From a checkpoint of a small sound classifier.
Model: 19.8M parameters, log mel input, arch conformer, norm layernorm, activation geglu, moe expert_choice, num experts 16, layers 12, width 192.
Training: soap at rate 0.0026, 2800 steps.
Rows from block 5 of a small sound classifier, named by matrix and row number. Rows with one number within an expert belong to one neuron, the router's apart. Each number is 50 + 12 x the weight over its row's rms, rounded and kept within 0 to 99. All counts start at 0.
After each expert's rows are labels from the 100 clips, of 14976, where the router gives the expert most weight on average: "responds to" is what is common among them; "loudest" is the band of the loudest frequency at the time of the peak. Only what is clearly more common there than usual is listed. The data: single notes of musical instruments (NSynth).
# router: router (model.blocks.5.mlp.router.weight, 16x192, trained with AdamW), inputs 0-63
# gate: expert gate (model.blocks.5.mlp.gate, 16x192x192), inputs 0-63
# up: expert up (model.blocks.5.mlp.up, 16x192x192), inputs 0-63
# down: expert down (model.blocks.5.mlp.down, 16x192x192, transposed), outputs 0-63

# expert 15
router.15:34 22 50 59 75 37 62 47 58 52 66 51 61 61 39 61 50 44 45 56 52 47 63 40 66 48 57 70 46 55 34 38 69 56 38 37 46 55 55 42 46 50 62 58 48 37 38 74 65 58 68 52 49 37 60 28 47 55 64 46 66 67 57 51
gate.0:38 63 50 34 51 54 51 46 29 53 56 66 57 47 29 56 56 37 68 63 52 29 53 33 49 51 71 55 58 45 59 50 39 33 58 57 53 48 55 49 63 48 68 52 58 25 50 66 56 49 52 44 37 63 69 30 64 78 54 57 52 52 44 38
up.0:52 64 81 49 41 35 39 39 71 67 63 44 36 47 53 53 29 55 32 56 59 37 50 59 28 32 64 56 52 60 37 52 55 53 46 33 32 31 37 51 51 55 61 44 47 46 55 51 39 49 46 53 41 70 60 77 52 34 54 47 68 36 57 70
down.0:56 55 47 44 31 59 46 28 47 48 49 46 47 51 73 48 51 58 39 55 53 62 37 51 44 50 40 51 31 40 53 68 49 59 55 37 36 68 53 25 41 34 46 31 41 42 55 50 60 29 64 57 44 39 42 60 44 40 35 31 59 41 44 69
gate.1:46 56 49 72 55 58 43 33 52 44 36 50 41 52 48 40 78 46 46 54 42 59 54 59 56 61 53 40 41 44 51 54 50 60 60 63 62 53 37 58 46 54 43 70 38 60 44 59 42 53 54 51 36 56 53 47 11 45 63 47 58 41 62 49
up.1:66 58 42 39 36 46 48 56 48 46 47 47 56 36 47 58 36 52 60 62 59 43 47 33 48 44 43 62 64 73 56 34 43 53 37 43 53 45 63 35 46 51 57 50 67 50 53 52 54 57 47 55 57 36 53 48 67 42 24 47 46 68 48 63
down.1:55 36 56 56 47 47 21 58 52 62 69 33 44 36 46 66 29 54 77 46 49 63 35 33 34 59 55 58 58 38 47 28 43 57 63 60 71 45 56 54 43 44 49 43 58 57 54 57 41 52 33 72 49 45 64 60 43 37 38 37 64 33 62 65
gate.2:54 45 65 33 52 49 54 52 63 45 36 62 52 56 51 49 50 58 38 65 69 56 62 35 78 39 36 55 49 55 29 54 58 50 57 74 36 47 45 30 56 59 51 52 57 71 47 77 50 55 42 35 48 38 38 41 34 51 53 59 46 47 57 69
up.2:53 43 58 36 54 45 54 58 46 48 42 59 50 35 45 40 55 57 24 65 48 60 58 22 83 39 49 61 45 49 29 49 40 40 59 72 43 31 22 49 44 42 52 40 55 68 45 77 46 43 50 41 62 33 36 51 52 46 46 73 45 60 56 60
down.2:52 46 73 61 46 45 48 59 46 45 67 49 61 68 40 40 45 58 65 47 44 63 34 44 56 46 53 67 60 47 53 42 55 58 56 54 52 56 53 68 54 59 48 55 63 43 62 43 68 43 58 60 74 50 62 48 44 19 62 52 48 48 18 67
responds to: octave 7
loudest: 4000 to 8000 Hz; 2000 to 4000 Hz

# expert 6
router.6:62 52 60 45 59 39 41 45 61 45 44 48 53 58 38 62 35 71 39 40 60 60 62 26 50 31 64 69 33 67 44 62 20 53 20 45 58 72 44 48 55 80 60 53 57 37 49 68 54 57 55 43 43 57 42 47 64 58 48 39 40 69 47 36
gate.0:61 50 40 65 44 52 37 50 57 61 74 70 30 59 44 42 40 42 72 60 61 59 49 65 49 57 44 39 18 50 48 58 49 42 44 25 58 48 58 48 45 52 49 42 20 50 59 56 66 58 30 43 63 44 74 39 35 56 43 54 48 64 80 55
up.0:40 58 55 59 56 36 47 56 38 62 64 54 44 61 49 54 56 48 56 66 38 40 51 48 61 55 47 30 63 48 47 29 16 46 50 31 64 42 54 50 59 35 25 21 25 58 35 42 37 50 40 29 51 70 83 65 58 54 38 30 57 46 66 54
down.0:75 54 44 52 65 47 75 31 42 55 53 58 60 51 46 54 43 70 61 27 52 50 60 44 65 42 30 56 49 54 37 63 36 60 51 43 63 36 61 51 57 59 41 69 60 55 62 48 58 24 40 26 76 67 63 47 33 44 55 61 51 41 56 45
gate.1:43 65 54 35 41 54 47 56 59 42 34 44 49 27 48 27 54 47 63 51 46 50 52 30 42 48 39 54 58 31 88 39 42 36 64 49 72 57 58 43 51 67 62 43 51 53 61 47 46 56 33 34 42 42 43 50 48 23 45 55 53 43 54 52
up.1:42 64 56 41 44 61 56 62 59 40 48 34 51 23 57 42 56 53 65 40 49 53 50 33 50 59 59 63 63 54 83 50 48 36 56 59 82 53 45 33 41 57 43 41 55 56 49 49 46 76 55 37 55 54 54 41 44 27 39 45 51 24 54 54
down.1:47 59 73 65 42 54 41 59 51 44 55 58 44 62 39 64 29 55 49 46 76 43 47 31 38 42 54 57 34 48 39 30 47 60 51 53 39 55 60 62 62 40 51 48 30 72 73 47 53 42 53 48 38 40 32 78 48 59 35 51 58 34 43 46
gate.2:51 40 57 53 56 58 68 53 47 33 65 46 49 56 44 67 64 42 57 56 51 41 41 43 50 82 29 46 50 60 53 35 37 48 62 49 45 25 65 49 65 65 54 50 45 60 65 42 50 44 42 67 54 59 36 33 60 55 51 56 57 62 48 55
up.2:45 38 61 59 37 44 55 30 44 56 56 29 49 65 47 53 53 58 58 55 53 30 40 49 24 79 60 46 51 66 46 51 64 52 38 59 53 69 49 50 37 34 33 52 56 39 21 44 42 47 58 37 36 30 55 53 60 41 35 56 55 57 73 41
down.2:66 58 57 43 63 56 47 44 61 46 62 49 42 53 40 48 46 59 62 30 50 61 59 70 49 43 48 63 64 32 71 51 52 83 60 40 63 53 58 72 53 48 26 70 51 57 81 46 33 43 43 24 36 53 52 60 48 35 48 64 46 65 27 44
responds to: octave 6; organ
loudest: 1000 to 2000 Hz

# expert 3
router.3:40 33 49 72 34 26 62 47 58 68 56 74 43 43 40 71 40 32 43 66 47 42 38 61 65 42 56 56 55 46 54 55 75 39 41 39 45 61 54 48 39 35 72 67 80 39 35 48 65 37 50 55 56 67 53 50 46 72 42 41 47 50 58 73
gate.0:56 33 46 44 56 51 43 44 72 53 45 40 39 61 60 47 49 55 55 42 34 51 58 57 51 49 50 51 40 58 43 49 61 82 60 39 58 52 63 54 47 35 43 41 59 51 64 50 45 53 59 49 52 39 25 83 61 47 55 52 54 50 69 48
up.0:49 56 58 47 75 52 44 69 41 45 42 25 50 35 33 47 66 42 58 45 43 49 64 47 50 47 57 66 28 61 80 42 39 42 52 56 48 59 54 30 54 43 71 47 55 46 53 59 39 61 41 61 45 56 42 37 48 52 36 57 65 56 44 71
down.0:44 55 68 65 67 48 61 23 60 58 65 54 45 57 72 42 74 45 27 39 26 54 44 42 48 43 64 53 51 70 66 32 53 62 60 53 54 61 55 29 76 45 48 59 32 58 40 49 65 43 39 54 64 48 59 42 62 51 54 52 64 48 63 64
gate.1:51 51 27 24 35 54 57 53 70 74 45 65 60 46 36 67 51 37 55 63 35 52 43 68 71 57 53 57 52 54 60 50 41 43 70 32 48 66 55 61 56 47 41 56 57 58 41 42 33 45 56 44 43 59 73 56 39 60 43 55 54 49 39 39
up.1:39 47 55 41 42 55 58 46 73 53 67 56 53 47 57 82 45 36 38 48 53 40 76 77 58 34 25 67 68 52 59 46 39 63 74 47 56 44 60 66 53 55 54 50 60 50 33 42 49 24 55 49 36 47 67 64 46 42 59 63 72 48 25 58
down.1:64 49 48 47 52 45 49 59 39 47 62 62 22 54 57 55 53 47 43 57 64 46 47 53 63 58 46 43 64 35 58 47 44 54 63 78 47 46 36 41 37 50 51 51 57 13 71 38 56 58 53 55 33 65 46 47 46 49 58 33 59 46 76 36
gate.2:63 44 59 45 51 57 67 46 49 55 53 50 51 69 25 50 61 41 52 51 31 28 58 73 43 45 79 65 51 62 47 61 50 38 46 44 52 45 48 51 52 40 39 44 34 51 87 65 62 49 41 46 35 59 44 50 61 41 63 62 46 54 42 58
up.2:59 46 26 37 36 42 56 50 46 68 66 57 51 54 41 59 74 71 50 50 64 49 33 61 59 47 38 45 62 38 48 32 38 52 51 38 47 46 51 59 62 50 55 41 50 52 26 58 68 46 46 26 51 45 53 60 47 42 59 38 42 52 55 45
down.2:67 62 35 58 69 50 29 48 61 58 56 55 48 52 71 53 59 50 33 58 64 53 42 52 43 57 73 36 36 28 60 66 62 48 14 47 53 58 29 55 65 06 39 66 43 48 48 44 57 54 32 28 51 58 53 53 35 39 33 41 42 38 43 77
responds to: octave 7; mallet
loudest: 2000 to 4000 Hz

# expert 14
router.14:54 56 42 50 63 34 37 32 52 53 52 61 50 66 64 48 42 37 42 61 52 66 50 54 51 54 47 58 56 53 41 53 44 53 64 33 45 49 61 57 37 46 63 58 47 60 53 47 45 66 60 47 72 28 17 67 30 49 73 28 55 45 46 54
gate.7:57 50 39 60 50 68 56 53 64 28 47 35 47 48 66 54 28 62 53 45 49 65 52 31 51 51 77 49 64 57 62 68 49 26 69 71 65 58 50 44 40 70 50 48 55 63 53 50 55 70 63 68 54 51 43 29 57 39 64 56 38 43 46 42
up.7:66 48 44 47 48 70 72 53 61 39 54 48 51 38 53 38 47 46 50 36 40 63 56 58 49 66 67 45 60 40 59 71 51 45 51 51 58 35 60 76 32 46 48 40 44 46 49 76 52 56 49 59 66 43 34 46 68 65 49 54 37 41 49 41
down.7:54 46 41 60 64 13 65 49 51 58 61 61 54 40 41 42 69 46 40 41 35 55 45 70 33 60 35 57 65 49 69 41 53 47 40 49 47 66 44 48 50 51 55 58 50 36 61 57 55 65 47 34 20 30 53 40 65 44 57 52 34 63 65 45
gate.8:56 33 70 54 54 54 47 45 63 42 50 73 56 65 80 56 29 58 53 39 51 48 52 59 45 51 63 68 51 42 59 38 40 41 62 35 46 75 53 69 39 63 56 34 55 27 37 47 52 55 25 53 69 40 55 46 38 51 38 60 48 36 30 48
up.8:40 44 20 82 34 51 31 59 59 49 43 58 53 64 16 42 56 46 39 58 65 65 53 61 24 53 16 42 47 57 59 54 70 73 33 53 60 38 42 62 49 45 68 37 47 34 69 52 42 60 68 43 40 48 50 49 41 54 56 52 57 63 52 54
down.8:40 41 55 58 33 64 48 45 31 43 64 52 59 63 54 40 46 33 45 44 50 31 55 60 38 47 68 52 36 47 52 40 46 60 53 45 47 54 49 36 58 70 44 39 50 34 62 54 53 92 51 70 45 53 54 50 53 64 56 38 46 44 25 27
gate.9:33 29 56 58 54 45 51 50 42 48 47 58 77 49 38 45 49 68 43 49 45 59 53 32 42 88 49 45 41 56 64 51 56 39 57 65 49 45 62 35 45 25 51 37 39 52 53 52 37 53 55 37 56 45 40 47 61 40 39 33 61 23 67 53
up.9:50 38 57 63 61 50 49 70 43 52 62 57 51 40 65 56 48 60 56 64 63 37 36 50 55 22 55 43 57 60 32 37 43 44 65 45 52 67 44 50 67 63 44 36 60 68 39 58 43 45 64 48 39 55 68 49 43 38 58 36 44 53 27 56
down.9:36 46 41 45 59 23 70 59 42 69 59 38 41 37 52 64 57 53 65 60 47 25 47 72 33 55 49 45 55 49 33 71 61 56 58 67 60 51 52 48 44 37 58 51 38 63 44 62 52 64 38 56 49 55 50 46 54 28 59 51 78 40 45 48
responds to: octave 5
loudest: 500 to 1000 Hz

# expert 9
router.9:63 54 47 58 50 17 55 40 67 47 42 49 77 51 26 61 52 56 64 47 54 48 36 31 52 46 37 54 65 40 61 68 24 47 55 47 59 60 58 58 37 58 54 38 43 52 35 49 76 22 43 44 48 61 50 61 27 73 62 36 49 60 54 55
gate.0:50 65 72 30 47 45 62 46 64 72 31 42 57 54 65 63 50 37 55 72 49 48 28 56 39 50 42 50 55 65 49 38 55 48 74 39 43 30 42 46 58 52 45 42 48 34 54 69 35 53 42 76 51 70 47 42 54 32 25 49 42 56 44 56
up.0:47 62 64 61 52 78 44 40 48 37 47 42 44 44 56 68 50 42 29 60 63 46 36 39 57 57 28 63 83 35 58 61 36 47 67 47 42 55 34 54 66 54 45 29 64 53 32 53 47 48 55 41 46 51 62 53 51 22 59 65 41 38 54 39
down.0:53 40 62 48 53 53 58 43 72 41 59 50 37 40 47 62 52 67 46 27 72 65 53 46 41 44 49 38 52 38 45 34 60 50 33 51 53 34 55 39 52 37 57 54 40 54 39 71 48 51 47 49 44 56 47 37 39 43 48 41 39 59 59 55
gate.1:44 63 46 35 25 57 35 54 48 49 67 57 54 63 53 68 57 57 80 46 41 43 30 60 30 26 55 52 50 44 36 42 49 67 50 50 48 55 49 60 35 39 64 43 57 50 35 42 52 31 46 63 62 57 40 37 41 60 63 57 47 47 47 50
up.1:44 50 47 41 46 61 55 43 49 55 66 57 55 60 58 60 60 19 62 62 41 46 35 45 48 34 57 33 52 50 43 45 37 54 46 44 50 63 59 60 45 39 65 48 56 52 55 38 72 25 50 63 34 60 54 39 41 56 83 63 60 42 36 55
down.1:67 36 60 41 32 51 65 58 56 40 56 48 55 49 56 37 70 68 42 34 46 64 64 59 70 57 48 36 43 61 56 33 30 46 54 49 52 66 77 43 53 52 44 50 60 60 49 48 56 57 74 54 63 50 41 42 60 35 66 68 44 70 43 59
gate.2:44 56 35 33 59 62 51 48 48 59 54 53 59 53 70 44 70 42 49 48 74 49 30 88 75 60 72 48 57 35 48 52 56 53 82 27 56 31 29 56 44 86 39 60 49 43 59 46 55 43 18 41 60 55 77 39 58 41 58 50 57 63 43 54
up.2:50 63 62 60 42 35 55 52 59 51 42 48 56 49 46 56 31 48 45 55 52 45 43 54 38 32 34 35 15 78 43 49 52 47 37 51 56 65 77 34 61 32 61 26 61 32 41 49 35 70 71 71 46 46 36 38 41 48 44 38 53 33 47 45
down.2:48 39 51 52 45 23 33 37 44 54 55 57 45 51 56 56 51 50 49 43 53 73 51 58 46 20 55 59 43 86 34 49 42 43 72 65 46 45 72 44 48 77 50 53 42 50 44 39 37 33 48 69 65 39 30 52 44 68 43 41 43 72 40 45
responds to: mallet; octave 6; octave 5
loudest: 1000 to 2000 Hz; 500 to 1000 Hz

# expert 12
router.12:47 72 52 74 65 22 55 53 80 57 43 55 53 57 54 44 57 37 61 69 59 49 40 58 51 46 30 34 43 42 58 61 65 62 41 63 51 48 63 54 48 43 52 65 42 45 68 53 61 51 65 34 47 55 29 48 33 48 54 55 53 50 41 59
gate.0:32 47 45 41 37 53 43 48 43 82 39 59 39 59 63 57 44 67 48 24 48 56 54 60 69 29 57 52 50 54 60 44 63 52 35 41 53 42 68 52 36 58 44 38 61 48 41 44 68 49 44 56 48 43 53 68 56 56 71 63 56 70 63 53
up.0:46 62 32 28 43 35 39 55 51 61 38 67 56 42 43 59 33 35 43 30 54 59 50 45 63 42 65 48 50 45 40 39 48 63 26 46 50 34 62 53 41 60 29 35 59 33 38 37 48 38 63 50 54 45 53 86 52 45 55 65 49 59 58 49
down.0:40 38 53 45 71 46 46 28 48 51 56 55 52 59 39 44 52 42 42 62 49 16 46 46 63 60 32 39 44 50 55 57 45 63 40 46 34 48 62 47 65 52 47 49 51 47 48 46 39 69 49 47 32 54 47 38 38 42 32 47 44 76 65 59
gate.1:62 70 33 51 55 77 60 38 58 38 47 55 51 68 41 56 43 44 74 28 68 48 71 60 49 69 41 48 25 61 41 58 38 72 58 41 50 63 46 57 53 48 51 48 57 45 55 44 45 28 56 44 48 56 68 50 45 59 71 47 59 39 38 61
up.1:49 62 24 35 44 49 54 50 58 54 64 56 46 67 36 50 17 58 39 62 44 23 59 46 43 38 55 43 47 51 51 67 65 64 38 40 59 49 46 54 66 51 54 52 35 47 71 38 59 30 63 35 41 70 48 41 56 36 64 63 64 57 61 58
down.1:58 34 35 61 38 78 77 59 43 36 42 40 29 43 36 46 44 55 37 47 56 47 48 50 37 41 27 47 48 43 50 56 49 37 60 45 54 56 34 67 53 40 55 50 40 57 46 35 62 46 52 26 59 62 42 75 47 35 67 40 78 64 63 54
gate.2:48 68 41 58 42 49 51 42 50 36 51 61 40 68 58 62 34 44 56 54 54 44 56 48 47 51 41 39 53 39 46 46 56 66 56 59 60 59 55 32 78 59 65 35 49 29 53 94 63 67 52 52 51 42 61 23 75 42 63 52 50 39 51 63
up.2:63 52 36 53 53 56 53 20 42 53 58 74 33 63 49 45 50 55 49 57 55 41 44 63 44 45 27 48 51 67 55 50 48 47 79 65 52 46 41 51 65 36 48 50 70 46 54 81 61 71 35 47 42 51 58 42 50 49 40 57 37 39 33 66
down.2:35 64 62 36 62 50 73 52 70 46 47 70 46 39 51 55 64 44 60 34 60 39 65 70 50 52 72 44 41 52 75 65 44 53 47 30 45 68 60 43 34 43 45 44 40 66 51 43 43 26 50 57 57 81 56 41 66 51 57 52 33 50 42 47
responds to: acoustic; octave 4; octave 3; brass
loudest: 500 to 1000 Hz

# expert 10
router.10:49 48 77 70 70 17 57 52 68 57 51 33 57 68 47 34 47 39 42 30 52 53 62 70 52 76 40 56 47 58 69 65 66 66 70 47 42 34 39 49 51 38 44 51 52 27 43 44 38 46 50 37 60 37 38 57 42 55 22 56 43 43 46 50
gate.0:36 63 69 43 84 55 57 52 71 51 43 57 43 72 62 61 75 53 54 45 46 39 59 58 67 66 54 49 46 58 78 55 44 31 64 35 45 54 51 53 53 49 59 62 33 53 34 71 51 68 55 44 75 45 48 52 43 59 67 67 29 41 49 35
up.0:34 59 71 43 68 63 65 56 77 56 54 61 35 70 48 46 56 60 40 48 38 43 65 45 66 42 55 39 34 49 70 60 54 34 64 42 40 30 65 53 47 63 53 50 39 50 32 55 49 75 52 44 72 44 52 54 37 52 63 53 35 49 52 40
down.0:51 47 71 62 50 49 55 55 47 60 18 53 54 83 37 38 48 23 46 42 82 50 54 45 42 60 68 46 66 44 65 51 51 37 56 56 53 24 39 57 43 63 50 59 55 46 54 68 50 51 61 47 46 37 61 54 65 49 45 58 35 37 65 49
gate.1:13 31 40 28 45 56 49 55 66 63 41 50 48 11 37 47 61 36 40 64 48 24 45 69 50 70 24 56 56 74 52 51 37 39 50 63 58 49 39 62 54 47 38 55 59 39 63 47 37 44 46 82 28 51 58 69 59 59 44 31 54 58 37 51
up.1:24 56 31 52 52 47 63 27 50 51 55 67 49 59 56 64 54 59 48 33 51 64 78 38 49 68 18 42 65 45 39 47 59 76 59 57 43 45 47 53 54 57 14 51 52 42 46 54 41 44 35 49 55 55 39 70 63 60 41 58 64 49 47 69
down.1:42 49 57 82 58 42 51 45 53 41 45 53 49 44 59 57 48 44 50 72 49 56 41 52 51 43 68 42 41 47 68 47 40 39 64 55 43 44 33 50 50 51 56 47 42 53 56 60 68 22 54 28 44 63 42 55 29 64 72 42 47 72 62 56
gate.2:41 71 36 47 38 56 37 45 33 74 33 66 47 26 75 75 59 61 34 41 63 36 54 51 53 40 42 34 70 50 63 61 34 50 39 58 47 61 55 58 64 45 35 51 54 47 43 61 48 41 52 41 61 73 52 54 69 78 39 55 58 59 47 45
up.2:25 52 48 62 44 41 35 32 41 51 46 39 62 52 56 62 52 46 44 48 46 45 50 48 63 47 61 37 49 68 33 49 42 46 47 42 43 47 38 65 58 61 43 68 51 42 64 58 51 61 40 50 52 54 56 60 42 52 58 63 34 42 48 44
down.2:32 50 52 42 49 50 36 18 33 23 49 40 39 42 67 70 63 32 45 46 69 50 43 56 34 49 67 44 54 45 37 74 36 55 47 47 38 62 43 56 51 35 35 54 35 52 58 63 88 55 70 60 46 79 58 60 60 53 62 44 30 53 62 62
responds to: octave 5; synthetic; bass; instrument family: guitar
loudest: 1000 to 2000 Hz; 500 to 1000 Hz

# expert 1
router.1:54 70 56 47 39 49 44 65 31 35 59 55 46 49 55 43 60 43 36 32 51 45 38 40 45 39 61 54 37 32 36 30 45 72 27 69 53 47 66 48 58 40 51 58 58 70 57 59 44 73 40 54 50 45 47 76 77 42 64 61 65 37 39 41
gate.0:23 54 75 38 46 41 43 54 60 67 38 45 37 59 29 56 45 63 36 53 68 57 49 27 46 51 80 62 31 58 61 50 49 50 45 58 37 48 48 36 40 57 51 35 45 48 64 60 19 61 54 63 47 39 52 51 52 39 32 59 72 43 47 53
up.0:42 30 39 54 50 63 53 56 45 46 49 49 50 46 46 66 32 65 44 54 41 51 38 53 48 51 46 24 45 52 64 43 36 48 41 55 61 44 50 38 43 49 38 60 46 50 30 56 69 13 47 34 60 54 44 48 44 59 59 42 36 44 34 68
down.0:47 46 28 30 79 51 44 35 36 33 53 46 41 46 51 44 22 61 56 62 47 30 58 53 64 63 70 44 61 59 42 34 38 44 49 33 48 41 63 55 44 61 50 27 35 52 58 65 64 30 50 54 49 55 59 44 61 30 47 30 53 43 67 41
gate.1:42 53 26 30 56 47 53 63 31 49 53 55 50 42 38 49 64 55 52 65 58 48 33 61 58 49 55 55 34 55 50 45 47 14 45 48 63 63 53 66 53 41 49 33 44 54 67 71 40 39 50 75 47 41 43 44 31 51 60 39 42 56 70 55
up.1:31 68 43 34 42 37 67 61 31 43 40 66 45 59 38 40 59 63 48 76 50 39 37 55 48 39 37 59 57 59 38 33 52 32 51 50 58 58 46 56 46 44 53 30 50 53 68 61 48 36 54 52 39 47 38 55 40 38 65 46 46 29 62 48
down.1:22 54 51 31 33 28 53 54 62 54 46 36 46 58 39 58 45 54 48 37 53 53 65 54 45 49 38 54 30 74 52 39 68 68 36 62 63 61 64 55 24 58 74 61 67 52 66 55 46 38 36 45 33 59 53 63 53 51 59 64 59 32 46 61
gate.2:45 37 64 60 63 25 40 59 63 54 41 55 42 45 54 40 44 48 31 34 33 41 66 56 48 34 58 65 44 64 46 65 44 72 53 35 33 49 75 39 53 51 48 50 43 54 35 55 23 62 52 54 36 52 23 43 42 37 44 45 47 54 48 47
up.2:42 26 60 58 50 43 27 79 60 42 27 60 37 62 62 47 55 55 65 46 35 47 51 54 41 36 29 50 32 77 48 71 64 45 53 50 45 46 79 56 57 73 44 57 53 63 33 41 38 41 55 41 37 53 47 77 42 26 48 68 52 40 37 64
down.2:15 59 61 83 47 46 47 52 56 63 44 48 35 21 27 32 49 44 66 53 48 45 41 59 50 56 84 46 33 52 57 41 46 46 54 54 42 70 50 57 65 59 42 48 51 25 46 54 59 35 38 45 51 49 73 41 43 50 67 64 57 66 43 59
responds to: acoustic; vocal; octave 3; octave 4
loudest: 250 to 500 Hz